Weights of a small image captioner: 28.9M parameters, 26200 steps.
Rows from block 4 of the text decoder, named by matrix and row number. Rows with one number belong to one attention dimension. Each number is 128 + 24 x the weight over its row's rms, rounded and kept within 0 to 255. All counts start at 0. After the name is the row's rms in percent of the matrix's.
# v: attention value (decoder.blocks.4.attn.v.weight, 320x320), inputs 64-127
# proj: attention output (decoder.blocks.4.attn.proj.weight, 320x320, transposed), outputs 64-127
v.232 093 [141 129 108 148 149  88 115 114  75 118  97 141 122 141 100  67 103 108 124 153 145 144 123 116 124 127 144 136 126 149 111 129 107 138 111  82 159 128 140 161 109 119 159 107 134 162 112 164  37 132 121 106 115 144  94 105 145 109  92 160 101 153 159 132]
v.233 099 [113 137 136 128 122 120 135  93 152  89 116 118  85 114 141 156 126  76 124 118 144 148 134 182 141 153 190 129  93 123 127  95 157 186 161 130 126 156 124  99 168  91 133 138 131 180 102 125 124 142 109  97 143 105 142 138 126 143 129 115 140 121 121 141]
v.234 091 [116  75 190 107  98 137 118 126 157 149 145 105 143 145 126 144 122  95  97 105 131 148  92 144 120 108 105 126  99 178 111 162 133 155 111 164 103 150 130 152 115  86 168 133 174 125 130 108 107 158 123 121 109 190 140 142 136 123 110 136 158 111 131 112]
v.235 087 [112 101 121 131 111 110 102 143 132 121 125 109  88  96 135 102 180 103 150 117 114 130  85 130 105 130 128 153 138 116 151 130 156 160 112 135 132 143 143 141 141 144 113 157  69 162 139 131 113 113 150 164 108 140 144 170 117 149 114 149 141 120 136 144]
v.236 089 [163 130 132  96 163 152 180 165 103  93 103 120  97 102 163 140 159 144 128 136 146 137 140 148 132 106 103 158 146  96 144 109 156 141 113 107 135 136 105 160  67 169 147 109 136  80 137 166 157 113 172 121 155 124 143 121  92 150  78 140 126  84 120 157]
v.237 095 [154 105 124 151 138 103 110 111 139 126 146 107 127  97 107 100 144 119 150 147 167 138 103 138 140 116 153 122 136 111 133 124 167 138 128  97 140 127 119 115 156 125 108 119 137 112 118 130 151 137 145 133  83 161 124  67 136 138 146 123  93 134 126 125]
v.238 097 [137 118 109 147 106 167 152 133 105 135 139  98 153 111 135 108 169 121 114 147 101 161 124 123 121 127 128 135 150 123  73 166 132 109  97 140 124 101  98  93 136 146 119 121 115 147 155 114 117 102 144 104  77 106 114 137 167 136 181 114 132 164 135 142]
v.239 099 [201 115 147 104 124 100 109 148 135 169 126 141 135 139  99 138 117 155 119 103 136 160 135 137  69  93 140 133 140  73 150  94  94 127 116 184 135 167 144 124 151 170 138 112 138  78 137 129 187 121 101 162 122 112 102 122 156 139 132 124 126 125 138 139]
v.240 093 [119 149  98 185 158 161 147 129  87  99 156 129  84 155 153 133 113  92 143 127 119 143 178 136 130  80 113 171 141 126 149 116 151 107 152  76 107 108 111 127 104 121 166 124 119 151 130 132  90 196 113 139 173 113 153 171 138 114  87 106 104 150  99 175]
v.241 097 [128 114 150 153 103 125 133 139  87 135 101 146 103 115 153  77 127 157 125 149 114 143 109 126 126 158 109  95 112 126  92 142 116 135 130 108 118  87 123 156 133  81  93 176 195 158 137 103 133 119 131 121 149 144 145 191 133 154 114 132 106 162 149 125]
v.242 092 [159 138 125 123 126 172 132 190 134 127 142 147 155  95 151 129 131 113 161 150 109 101 139 164 136 120  86 141 160 110 134 146 132 117 112 106 105 122 162 118 129 160 162 124 147 181 106 106 120 100 155 153 126 152  99 140 113 135 109 109 161 125 112 140]
v.243 092 [141  75 118 178 137 127 111 143 185 146 131 140 163 124 115 138 124 120  96 158 136 114 112 100 144  91  97 198 108 144 152 111 161 106 131 146 111 148 108 121  89 137 159 156 125 101 108 135 113 154 116 116 120 109 164 120 117  77 124 139 131 125 147 117]
v.244 098 [128 123 131 117  98 122 126 120 124  79 122 135 163 139 103 139 128 166  74  92 152 146 131 125 119 125 108 111  99 117 137 152  73 156 109 103 118 141 108 146 168 127  93 103 144 105 113 122 149 144 144 150 154 113 112 100 125 125 138 132 165 113 148 189]
v.245 098 [ 97 161 121 149 106 137 116 138 153 118  83 166 127  91 123 142 150 111 117 167 144 136 142 124 160 155 142 130  71 126 169  85 134 110 152 139 151 152 164 135 134 108 118 122  99 100 145 104 124 168 114  96 120  92 101 164 106 112 177 120 132 181 133 102]
v.246 092 [131 124 105 124 122 111 143 170  98  90 131 150 139 131 122  96 113 123 174 105 146 121 115 117  81  81 148  90 113 145 168 122 150 127 125 116 103 146 109  80 137 137 123 152 132 138 159 103 168 146 119 121 112 138 134 124 141 117 139 105 114 158 183 104]
v.247 093 [142 137 127 121 158  78  78 149 131 134 161 112 107 163 109 123 133 149 111 107 157 126 140 121 119  94 134  95 110  75 139 103 151 119  89 148 147 137 162 151 120  77 162 130 100  96 153 105 155 123 169 152 120  89 118  93 137 121 171 102 111 151 111 100]
v.248 093 [111 116 132 116 123 104 152 141  89  95 144 117 138  97 126 115 121 123 120 166 141 163 145 103 120 151 120 124 128 135  98 162 129  77 186 127  28 151 116  88 129 100 154 146 158 149  50 167 121 181 150 135 160 137 153 139 142 118 120 116 114 156 122 119]
v.249 098 [106 109 123  92 136 136 148  90 116 104 121 112 138 112  78 182  86 157 141 125  97 101 116 126 112 148 131 141 170 145 131 175 164 163 158 126 117 127  99 119 139  92 139 121  84 119 128 125 140 153 113 108 104 115 108 128 129 159  80 137 111 156 146 163]
v.250 099 [128  96 112 170 141  69 161 116 130 157 100 145 151 147 123 112 121 118 114 144 117 100 114 158 124 146 100 122 133 109 127  99 157 157 140 128 110 106 128  70  89 154 159 119 153 134 136 129  58  87 139 111 147 140 159 111 144 135  97  93 148 107 151 126]
v.251 096 [145  96 161 145 152  84  97 129 127 135 139 151 124  86 128 129 123 130 131 129 153 143 105 170 111 108 159 131 113 112 115 147 140 154 114 132 140 100 113 121 158 104 124 122 145 121 124 103 157 159 100 124  63 123  85 151 176 125  97 104 112 125 109 118]
v.252 093 [117 135 128 151 173 109 164  80 136 118 122 149 148 131  92 163 117 166 108 146  56 161 145 114 143  94 154 166  73 112 168  96 105 151  97 146 169 129 146 152 143 116 105 126 120 109 155 136  99 147 123 117 174 147 133 116 122 110 142 131 142  97 169 150]
v.253 097 [122 138 179 132 123 156 142 137 146 164 123  90 110 100  88 142  98 171 146 110 142  81 169 186 110 125 115 114 109 182 162 120  82 145 140 148 127 185 109 112 127 157 159 105 115 179  88 152 125 105 126 127 125 124 100 138 102 146 122 147  97 123 102 124]
v.254 097 [138  94 139 148 147 145 108 113 165  79 168  77 150 131 194 124 132 163 127 129 118 122  81 141 112 104 140 112 142 111  93 133 157 128 187 140 100 112 121  80 110 109 133 106 152 110  84 157 165 145 106 136 152 152 126 163 117 135 147 121 131 154 110 132]
v.255 088 [144 135 114  79 116 127 127 113  87 132 112 129  93 144  85  89 122  98 125  72 101  92 125 127 109 122 160 164  55 137 144 137 117 153 135 114 114 108 147 121 145 164 145 134 164 125 132 152 111 150 136 143 121 114 140 144 111 150  97 169 126 118  90 175]
v.256 103 [134 148 115 116 120 171 177  97 149 122 137 148 147 112 116 143 140 110 137 153 137 104 123 104  95 103 179 167 120 128 106 125 139 136  89 149  94 155 107 103 106 145 116 119 123  90 128 129 118 114 137 127 160  94 106 130 189 141 126 160 152 156 113 149]
v.257 092 [137 106 142 125 125  97 127 133 148 119 122 105  90 127  98 133 140 113 178 110 131 151 108 182 174 119 135 126 145  98 160 123 106 161 134 113 111 117  84 132 139 103  73 139 107 134 147  98 165  97 109 152 129 126  78 149 173 128 147 137 112 166 138 117]
v.258 105 [ 93 143 113 169 146 102 151 174 107 109 135 148 140 103 103 131 150 116 179  93 128  73 118  63 127 156 113 115 123 117 105 114 132 131 155 126 139  82 182 162 172 112 111 162 139 149 123 133 125  84 114 141 111 121 120 149 139 159 142 161 127 129 134 176]
v.259 098 [117 141 116 110 111 137 149 116 144 138 122 122 125 152 145 106  95 138 112 160 111 112  86 134 149 121 152 153  97 139 138 126 164 109 119 135 148 160 102 130  80 141 166 125  80 156 123 111 115 100 121 107 103 180 125  88 149  96 162 147 125 107 130 109]
v.260 097 [135 122 154 152 111 122 153 119 130 135 182 139 135 105 187 111 121 110 129 127 130 131 138 126 117 135 154 120 115 106  69 121 129 156 121 155  99 158 179 143  75 117 119 141 137 150 117 107 155 100 129 166 113 129 138 132 131 119  91 146 112 124  93 142]
v.261 100 [113 146 112 149 157 137 113 179  99 152 193  98 136 113 155 137 117 127 137 127 140 139 109 116 129 119 146 121 159 103 113 177 187 123 144 144  94 128  99 184 116 125 170 161 135 121 114 113 113 116 109 135 116 124 109 106  90 153  91 142  78 119 107 164]
v.262 108 [130 101 115 166 150 135 100  89 122 127 116  88 128 162 133 156  95 123 144 140 146 108 126  98 101 111 106 132 109 151  87 110 111 129  66  85 124 141 109 176 121 131 154 119  97 115 152 154 177  80 128 134 102 113 179 118 117 136 152 158 127 130 103 112]
v.263 096 [117 117 113 159 106 123 100 116 104 147 100 124 136 125 122 178 160 102 117 133 105 143 142 135 115 149 106 113 115 119 145 134 138 139 161 108 123 111  80 134 130  95 162 129 131 134 150 104 150 132 127 158 122 102 131 144 111 114 153  93 126 134 104 142]
v.264 092 [117 109 127 139 102 121 134  92  91 114 116 121  95 120 142 152  84 154  92 156 114 133 123 111 133 120 110 118 148 135 125 136 121 118  90 121 120 124 143  73 122 117 133 112 134 101 101 109 168 126 136 120 113 138 164 144  86 137 146  75 143 129 117 106]
v.265 090 [149 150 142 165 109 160 117 146 138 116 123 151 140 163  97  94 106 125 115  87  77 145 144 164 120 147 150 151 114 142 124 146 119 116 137 145 112 138 161 138  94 107 122 137 135 131 130 127 108 121 114 137 103 106  84 129 144 131 160 157  96 105 119 135]
v.266 096 [148 166  83 127 104 191 119 119 142 111 127 156 128  86 101 136  88 114 104 109 131 111 132 167 104 135 135 138 170 139  77 151 148 149  92 103 112 106 137 102 146 153 171  78 115 147 135 148 133 120 125 155 110 109 131 131 110  77 111 145 112 167  88  85]
v.267 092 [136 149 179 168  75 142 114 108 132  54 104 108 169 154 118 150 132 102 157 103 113 116  98 109 160 119 101 150 148 139 168 186 114 142 168 136 162 144 154 144 143  87  82 109 109 169 121 127 129 157 124 141 148 156 155 126 105 147  88 147 144 133 134  99]
v.268 100 [148 116 103 150 105 109 122 107 103 103 109 124 169 107 165 137 161 128 144 120 123 183 136 110 153 153  86 126 154  98 142 117 112 109 139 140 172 156  83 120 122 148 128 165 118 134 155 147 107 133 161 138 125 173  86 169 139 109 146 130 117 138 137 170]
v.269 104 [113 119 136 138  85  76 149 135 125 165 110 138 123 120 140 128 109 121 122 114  83 117 138 144 119 104 119 147  96 131 134 144 133  94 137 127 111 112 111 132 183 144 136 153 140 128  56 137 134 145 134 143 150 116 130 124 128 139 148 154 119 137  88 158]
v.270 096 [121 111 135 111 153 105 145 169 137 136 102 121 141 136  91 122 105 153 124  71 113 139 127 141 152 113 155 136 129  86 156 144 114 103 130  89 103 111 109 122 159 104 118 112 143 129 120 144 113 136 142 148 135 105 113 117 149 148  94 122 125 113 139 104]
v.271 107 [179 135 165 114 120 134 136  91 161 130  97 134 130 113 125 107 153  97 123 144 120 106 100 147  92 118 135 118 161 130 151 108 144 116  97 117 119 118 134 112 103 144 156 123 136 102 133 107 128 148 106 153 150 115 187 131  77 153 148 113 108 106 123 149]
v.272 097 [ 87 134 158 109 129 123 150 129 167 123 132 147 162  99 136  88 127 107 126 169 148 163  88 148 161  83 194 147 123 105  95 140 147 121  91 136 101 174 114 128 148 169 105 110 141 114 141 116 132 142  80 161 120  83 102 136 124 110 139 139 103 113 117 111]
v.273 105 [123 154 127  83 116 108 148  75 143 100 124 137 144 118 122 107  98 126 117 131 140 133 153 138 117 100 116 117 154 109  91 118 121  89 116 161 111 138  99 122 136 129 117 164 129 127 143 167 141  71 133 132 153 121 116 107 145 102 139 122 111 112 133 164]
v.274 097 [134  96 140 139 155 179 121  89 102 147 120 132 149 127 114 131 164 133 139 138 176 150  97 132 119 151 130 140 117 117 135 126 141 117 133 136 145  90 137 151  89 109 126 140 129  92 131 136 116 130 131 126 158 136 118 141 165 137 147 107 128 157 113  99]
v.275 100 [141 132 113 122 169 144 158  89 168 122 124 115 133  96 148 109 120 123 123 147 133 146 155 124 182  81 106 112  96 109 131 173 105 169 126 117 125 129 153 145 149 151 128 139 122 100 111 141 142 161 101 130  82 104 132  98 153 181 114 144 121 188 124 143]
v.276 110 [107 106 116 140 174 151 143 135 118 128 113 120 102 131  91 131 125 126 124  66  79 103 131 130 132 148 114 126  91 154 116 153 123 122  82  93  98 140 123  96 143 116 108  94 152 122 122 180  92 188 135 145 145 126 154 135 136 173 154  72  98 139 101 133]
v.277 103 [145 101  84 145 124 121 155 126 140 164 124 132 117 141 145 111  92 173 132 155 131 140 129 121 138  95 124 103 142 142 110 125 118 137 151 159 136 119 122 116 107 159 134 123  90  70 137 100 144 133 118  64  80 156 142 149 158  83 152 111 167 123 132  79]
v.278 098 [141 146 126 146 147 175 136 178 130 116 122 112 149 137 106 131 143 130 136 130  95 128  89 126 145 128 130 127 133 142 126 117 154 105 133 114 115 157 169  81 172  79  94 160  74 123 120 131 141 150 129 170  86 115 124  96 150  81 169 155 126 131  96 134]
v.279 098 [139 152 134 108 142 126 140 132 125 140  90 121 183 125 141 122 108 108 121 127 157 120 127 159 144 150 127 110 161  90 140 137 129 114 121 112 149  99 146 155 149 103 113 157 128 138 133 165 133 132 146 126 123 113 103  93 130  96 146 137 160 159 117 168]
v.280 094 [129 104 106 128 160 136  76 103 164 119 104 104 140 117 142 144  91 152 122 125 117  98 121 122 133 133 132 110  87 125 115 149  92 148 140  69 125 127 143 168 115 173 121 150 128 139 123 125 101 127 134 136 114  99 129  52 123 123 151 152 137  85 172 126]
v.281 100 [159 129 137 192 163 121 119 103 108 113 166  95 162 138 111 128 155 180  84 165 146 150 136 105 108 116 118 150 123  89 130 127 105 116 120 128 145 134 117 125 129 152 135 157 110 119 105 128 114 139 131 121 119 171 130 125 110 137 126  94 184 184 116 121]
v.282 103 [141 171 143  76 145 149 143 135 144 100 111 101 102 124 142  83 156 110  92 117 117 108  99 145 121 115 128 144 169 129 120  96 101 137 110 159 100 103 144 120 140 139 135 121 103 159 120 139 128 162 104  77 144 120 104 159 121 116 130 134 125 130 128 152]
v.283 102 [127 159 102 136 125 151  94 136 133 122 114 147 156 141  89 135 111 113 125 119 139 146 129 146 156 150 120 134 123 124 164 154 168 115 104 122 141  91 132 105 138 124 129 136 113 141 138 145 197 178 134 119 142 125 147 129 120 150 135 145 159 172 130 155]
v.284 102 [101 113 165  94 125 110 119 113 138 111 146 123 112 151  96 122  84 135 157 116 142 157 130 115 134 167 118 168 119 123 159 121 103  96 158 126  96 133  54 115 133 125 153 122 171 159 107 139 129 127 135 149 127 123 172 119 122 174 138  90 148 129 107 178]
proj.232 092 [107 112 111 135 118 102 137 133 107 107 116  78 158 133 125 135 128 102 100 113  98 102 136  88 178  95 114 125 138 142 150  85 148 152 154 145 142 143 130  71 147 111 131 116 113 130 165 159 145 103 136 120  84 122  93 120 143 143 120 143 118 110 138 139]
proj.233 101 [118 148 121 132 112 173 117 132 158 117 125 112  80 129  64 169 115 102  97 155 116 145 146 113 150 128 111 138 152  66 104  96 126 171 144  90 133 139 122 146 107 111 161  98 134 107 119 128 115  76 118 137 174 134 113 177 131 117 122 163 103 104 102 162]
proj.234 088 [124 135 109 126 143  96 129 182 106 118 163 156 157 114 149  96 102 127 147 142 112 105 113 102 141 109 154 133 110 152 134 126 148 131 147 147 125 116 124 136 114  97 131  36 191 136 149  97 134 197 153 170 130 128 109 131 139 126 123 150 151 125 131 122]
proj.235 088 [153 171 134 153 149 114 110 107 125 157  96 131 111 152 105 117 128 115 114 134  88  97 121 117 109  99 118 150 130 137 143 122 143  97 119 132 121 143 113 103 141 129 114 143  78 166 107 133 127 123  94  82 108 128 111 181 169 153 136 144 126 145 127 170]
proj.236 088 [134  90 101 149 118 158 148 118 104 128 109 111 122 156  85 125 152 135 193 128 118 123 147 137 152 165 120 103 122 117 108  71  89 159 101 128 123 159 141 165  82 118 162 126 134 129 114 113 128  88 120 115 121 136 159 114 184 133 126 165 103 185 141 131]
proj.237 094 [162 181 108 127 132 115 179 150 125 110 131 132 111 119 126 107 121 191 118 141 103 165 179  97 120 122 165  86 145 142 162  93 151 126 139  94 123 153 144 127 118 144  97 173  94 125 146 138 100 132 117 123  61 155  97 159  82 153 127 138 151 139  96 121]
proj.238 095 [135 119  93 108  88 129 108 133 145 157 150 130 133 165 130 106 164 162 163 122 158 133 150 148 131 149  88 144 147 129 134 116  92  92 141 119 154 115 141 125 125 130 138  77 143 160  91 119  99 123 114 134 125 130 141 158 132  85 164 128  70  98 102 100]
proj.239 097 [135 137 120 143  99 107 135 161 131 178  97 133 145  90  93 138  97 125 154  85 166 127 122 108 149 157 144 124 108 112 106 130 103 173 125 140 103 131 142 102 129 153  92 140 114 125 147 142 138 162 118 154 109 150 122 109 141  82 138 123 153 179  89 130]
proj.240 088 [147  79 132  96 211  82  86 112 137  73 125 143 170 120 145 149 145 123  94 160 108 117 117 141 116 148 132 111 144 149 138 103 156  94 123 121 141 131 119  85  94 167 112 113 127 112  88  92 130  92 127  92 132 115 116 158 131 152 102 150 143 139 113 114]
proj.241 096 [136 126 128 104 129 156 159 135 120 122 152 151 138 120 140 152 120 136  99  82 108 122 105 113 118 171 121 124 139 130 113 141 113  94 155 116 116 116 149  94 149 122 132 151 180 165  80 163 143  89 106 132 150 120 127 105  98 117 122 141 130 127 162 137]
proj.242 092 [ 97 116  97 176 147 191 167 153  99 119 102 109  93 161 177 136 126  97 124 126 102 135 134 151 138 149 163 115 167 153 122  76 153 144 128 125 151 125 135 154 132 127 159 205 177 140 127 116 112  99 131 132 110 159 136 147 113 136 101 149 135 142  98 139]
proj.243 092 [ 99 145 118 170 142 144 125 134 143  86 166 140 177 123 142 117 139 124 133 135 107 122 159 125 108 148 153 117 165 134 105 134 116 117 156 168  97 110 108 142  97 107 124 118  91 148 124  94 101 122 105 121 149 147 141 163 102 101 151 115 104 110 169 115]
proj.244 100 [127 123 161 129 137 101 148 164 127 145 151 103 156  99 142  98 159 164 125 146 157 156 129 121 115 114 143 148  92  88  88 153 107 101 123 114 115 174  67 134  96 134 134 139 102  98 160  93 133 123 158 141 146 110 147 105 163 136 132 150 157 100 147 104]
proj.245 099 [104 115 163 176 141 101 128 105  95 112 125 146 128 130 137 104 148  98 130 111 153 132  76 107 125 112 126 178 104 169 160  97 144 111 131 108 133  96 125 125  95 115 105  85 130 176 127 122 123 134 105 125 102 117 187  87 118 177 146 140 155 111 137 166]
proj.246 099 [102 121 140 100 164 104 117 129 115 140 123 106  86  75 103  77 161 116 135 132 122 142 140 136 133 118 120 161 124 155 111 105 161 171  73 103 111 155  88 101 131 155 148 137 100 111 117 158 165 106 149 134 179 126 178 158 150 146 167 118 132  68 147 114]
proj.247 086 [106 114 128 177 112 110 108  87  85 117 118 152 115 139 113 103 118 174 152 110 164 117 103 151 138 143 172 130 113 103  88 118 152 143 112 114 145 114 135  96 156  89 121 125 165  74 117 119 140 140 121 109 116 136 119 119 119  97 118 119 123 137  82 108]
proj.248 096 [135  75 138 145 140 131  85  95  93 133 134 144 108 135 107 138 142 124 164 142 138 139 127 130 126 132 132 162 136 124 150 109 160 166 118 106 149 126  87 122 114 134 140 149 125 129 109 146 179 128 155 127 125 171 113 129 148 138 140 135 157 128 155 130]
proj.249 102 [148 134 141  88  93 160 134 137 114 103 133 150 152 152 103 179  95  83 105 142 157 140 120 106 122 126 113 151 120 113 153 139 129  95 114 109  95  96 181 142 123 111 134 118  89 131 152 134  98 135 148 140 111 144  79 128 120 107 108 135 143 145 119 149]
proj.250 096 [150 101 149  96 145 147 145 136 152 152 120 145 111 111 120 126 145 153 119 109 124  92 126 129  88 105  90 122  86 127 111 130 158 120 152 145 111 139 143 142 131 104 126 132 110  96 141 121 120 179 113 156 135 154 141 143 170 160 117 140 109 143 103  76]
proj.251 094 [141 115 143 138 144  99 124 157 100 148 111 120 110 106 130 114 112 122  93 103 143 143  91  85 143 141  88 120 141 122 135  95 132  54 113 117 115 199 175 165 161 147 133 115 130 136 137 144 135 151 137 144 129 151 108 141  79 108 137 139 143 121 141  96]
proj.252 087 [162 165 124 139 136 117 130 101  98 123 136 109 160 158 104 144 122 102 118 105 113 153 149  91 182 164 148 151 127 110 109 136 122 143  91 119 130 126  70 144 119 122 120 104 116 132 106 140 131 132 117 119 157  89 154 103 177 131 157 154 105 135  83 161]
proj.253 095 [141 121 126 127 112 148 119 147 138 140 132 135 141 104 105 122 144  87 112 188 116 149 133 128 134 110 102 113 142 136 163 141 113 109 129  96 110 105 127 123 155 109 114 117 102 114 174 141 140  85 108  97 157 123 120 126 113 118 137 128 121 172 129  74]
proj.254 100 [102 132  80 135 126 123 103 139 131 152 115 112 119 148 154 148 148 109 126 162 116 140 124 105 150 140 151 122 112 143 123 115  80 140 129 102 125 161  70 182 106 141 128 120 143 170 102 151 100 128 144 131 136 146  91 120 151 128 145 149 184 154 150 113]
proj.255 092 [147 140 134 113 148 133 136 126  71 157 138 105 139 132  83  96 124 133 116 166 153 141  68 140  63 174 124 138  79  95 139 142 141 165 147 141 111 109 102 139 109 137  74 105 166 128 135 105 105 144  92  88 102 127 118 168 172 138 111 131 148 149 136 132]
proj.256 107 [119  97 108 143 131 114 106 108 174 139 131 149 113  90 134 148 114 154 104 105  96 116 121  96 160 115 136 182 141 175 108 157 125 118  72 144 159 135 132 127 126 146 158 115 143 157 170 147 126 148 164 138  95 126 134 147  56  79 130 109 126  84 143 102]
proj.257 096 [123 116 107  95 177 137 165 132 107 124 111 123  99 173 136 105 155 115 183 107 164 164 151 131 147 131 127 108 158 195 165 116 179  92 124 102  79 102 136 117  80 130 142 134 173 134 123 128 136 109  85 118 146 126 131 122 141 154 132 154 108 124 136 156]
proj.258 111 [ 98 168 136  88 106 109 126 164 130 165 156 140  90 160 165 164  77  96 114 136 154 113 119 132 162 123 125 132 174 146 114 145 174 118 144 117 153 125 165 117 133 130 129 113 125 101 115 133 117  85 131 137 142 126 114  71 135 169 120 121 139 134 101 131]
proj.259 101 [118 103 113 107 108 153 172  95 146  69 153 126 146 155  88  99 175 140 106 111 117 138 124 106  98 111 103 148  99 150 145  82 123 124 116 157 121 110 112 120 127 176 117 184 107 133 106 112  92 115 124 127 108 142 125 110 127 152 114 129 142  75 154 135]
proj.260 096 [122 138 112 171 133 116 154 128  88 142 119 138  98 110 132 128 122  96 125 128 107 111 151 144 114 137  83 153 173 129 119 161 164 111 125 131 126 104 125 107 168 113 164 146  96 105 151 185 110 121 165 120 125 107 189 150 118 139 121 153 134 134 130 118]
proj.261 102 [123 144 141 136 138 137 135 132 151 149  91 152 131 126 179  98 141  80 118 121 106 119 140 154 171 126  90 102 147 143 130 139 134 101 150 167 136 126 160  99 156 109 107 160 112 104 150 157 140 110 116  92 126 145 117 127  95 188 150 126 115 129 148 125]
proj.262 104 [132 115 123 135  91 147 131 165 173 152 115 109  74 116  94 109 122 153 142 124  93 102 151 113 129 121 157  82 111  86 151 146 101 126 113 137 150 116 114 154 139 123  95 143  83 133 126 125 143 165 137 128  80 123  82 129 123 119 142 117 136 116 104 141]
proj.263 098 [129 131 127 121 165 128 110 172 128  96 110 115 144 128 145 122 158 132 130 136  91 179 111 147 129 140 129 129 123 101 133 150 131 104 154 158 141 121 109 172 106 160 133 152 144 127  95 118 109 172 119 170 174 116 156 109 130 143 126 143 118 132 112 136]
proj.264 099 [126 119 123 114 114 109 167  76 152 122 160 145 149 152  99 156 162 122 136 111 102 107 130 107 109 113 166 148 153 118 113  95 101 163 136 112 104 154 156 130 107 128 141 103 131 165 141 146  93 136 156 139 118 128  97 151 150  89 119 139 125 147 153 151]
proj.265 089 [121 120 132 136 160 129 171 116 163 138 112  90 152 110 145 147 145 123 138  87 164 142 124  98 152  91 150 118 108 149 166 113 159 117 102 125 128 124 167 128 100 152 146 125 116 169 120 131 142 131  97 118 131 154 126 122 133 144 100 123 168 147 159 145]
proj.266 098 [152 115 127 197 116 112 119 144 134  84 116 161 159 121 147 136 118 129 140 103 139 156 160 132 177 150 120 130 134 120 112 132 157 144 103 124 156 122 105  83 119 107 140 134 135 133  92 131 124 144 125 145 103 106 112 141 128 124 156  96 141 125 110 135]
proj.267 087 [133 122 122 164  97 122  90 161 168 161 113 137 140 126 119 160 151 173  66 140 129 135 124 121 127 102 149  99 125 157 132 100 113  89 152 103 129 124 146 148 123 166 132 122 119 156 104  86 118 107 154 141 142 113 147 162 111 110 110 114 167 102 130 153]
proj.268 100 [118 119 120 190 178 134 120 125 118 148  84 123 133 136 161 113 126 115  69 126 137 143 134 133 125  97 104 130 127 183 105 131 104 145 115 130 143 143 140 129 149 150 101 102  90 156  82 138 153 117 110  28 174 136 128 112  95  96  85 161 133 157 147 118]
proj.269 105 [135 109  90 112 145 124 154  75 151 152 140 149  93 164 107 157 140  93 134 160 116 125 106 132 119 145 112 111 148 122 104 115 126 154 147 121 129 101 127 126 126 154 123 125 111 100 146 141  77  63 128 115 117 158 116 186 122 132 117 139 106 145 162 155]
proj.270 101 [133 132 121 116 135 152 133  95 135  95 129 116  93 117 110 150 124 131 122 144  78 137 122 129 103 174 114 120 109 120 107 139 102 120 136 133 131 149 112 135  56 187  91 153 157 142 120 116 159 150 140 105 119 111 136 150 112 108 142 130 176 164 124 101]
proj.271 107 [146 147 128 149 181 111  95  86 152 154 115 129 176 104 136 135 127 148 102 141 126 129 137 118  98 129 124 155  92 143 147 129 146 138  99 153 134 171 142 107 112 110 128 116 101 166 162 115  99 117 144 142 108 113  92 158 118 102  99 109 105 126 163 176]
proj.272 099 [112 134 101  91 127 119 127 131  96 149 139 111 127 119  97 138 116 128 142 157 134  78 134  91 168 137 119 125 121 163 144 132 148 112 121 186 125 153 148  99 106 142 137 124 146 126 114  89  62 134 123 112 168 122 107 151  98 146 119  98 126 116 128 145]
proj.273 104 [134 124  82 149 159  94 133 137 139 153 117 106 145 114 120 173 142 131  78 125 153 134 103  89 124 121 105 119 143 148 116 115  64 157 132  96 163 123 125 160 139 117 114 149  90  89 156 141 175 116 147 149 121 110 111 101 117 136 117 155 148 126 134 113]
proj.274 098 [140 131 159 134 116 122 146  92 157 130 137 163 138 131 138  79 140 109 146 107 131 144 144 180 143 103 121 107 141 164 125 121 137 142 102 127 165 107 126 112 172 134 150  88  85 119 122 153 100 133 107 134 154 172  93 117 114  94 131 136 125 113 117 168]
proj.275 101 [125 145  60 145 115 138 163 162 105  93 132 112 119 135  88 148 123 143 140 151 119 117 130  91 128 133 134 151 147 104 156 137 107 145 135 153 117 133 119 179 127  98 165 111 116  71 178  99 144  95 107 139 136 119 146 166 106 121 138 102 139 141 100 115]
proj.276 112 [164 128 136 119 116 163 144 163 159 156 120 149 116 133 133 148 139 153 131 176  96 140 117  98 162 109 174 184  77 169 155 118 105 121 116  98 112 125 104  95  95 137 122 149 122 131  81 122 164 130 120 123 114 141 110 154 131 126 152 109 124 160 135 118]
proj.277 108 [ 95 138  86 158 133  97  86 124  70 135  96 156 152 144  72 109 145 133 140 151 145 110  74 155 157 109 106 153 113  82 118 111 126 135 148 149 134 119 145 158 184 101  92 116 120 121 126 117 119 133  99 140 128 135 146 110 131 146 109 144 141 104 109 121]
proj.278 100 [132 136 132  99 118 127 144 179 122  85  97  87 129 131 114 153  90 132 109 128 127 168 131 132 124 111 129 120 128 164 114 212 171 153 131 131  80 160  97 154  82 125 154 111 113  93 109 163 148 125 139 141 120 120 107 114 112 105 142 145 127 129 127 135]
proj.279 097 [148 133 142 135 140 142 133 168 142 111  89 134 144  91 128 143 120 156 120 122 112 165 127 116 159 162  94 108 134 136  97 113 138 123 154  87 108 145 137 122 152 122  82  90  94 101 122 143  62 155 139 114 141 105 142 107 129 106 107 116  80  96 108 118]
proj.280 094 [ 98 131 130 114  76 118 114 106  89 158 144 117  98 159  97 108 145 135 143 167 111  85 134 111 131 107 133 124 149 110  85 155 107 140 157 126 150 152 112 163 159  97 141 193 113 144  97 150 113 139 152 123 120 138  83  91 140 127 123 117 144 162 126 158]
proj.281 098 [113  91 147 141 120 133 111  80 173 147 169 144 136 152 125 151 110 100 104 127 142  80 150 129 138 110 161 122 117 131 139 144  95 107 134 175 160 117 149 143 136 143 147  94 137 168 161 110 131 124 118 121 135  85 169 131 141  84 143 120 151 140 126 132]
proj.282 105 [ 79 119 113 111 136 176  98 160 127  96 100 127 187 128 138 109 113 125 115 131 139 133 121 187 132 117 149 165  92 139  89 120 170 150  91 119 169 152 148 121 128 127 111 123 139 164 117 146 136 101 133 145 108 113 134 139 128  82 148 146 110 129 138 127]
proj.283 100 [160 133 115 105 128 137 146 138 163  84 126  60 167  97 133 143 166 156 125  93 144 138 131 119 152 133 133  94 120 149 116 116 149 134 111 164 125 126 109 151 133 159 117 114 100  73 159  87 128 160 103 118 179 132  76 120 103 128 142  89 106 120 122 151]
proj.284 109 [131 134  91 107 125 128 160 111 166 115 121 166 101 141 141 122 125  99 113 130  89  89 133 101 142 147  60 115 124 131 138 162 103 117 129 144 113 147 114 122  65  99  88 179 113 151 180 118 139 122 151 142 110  88 113 132 108 123 150 107 121  90 165 130]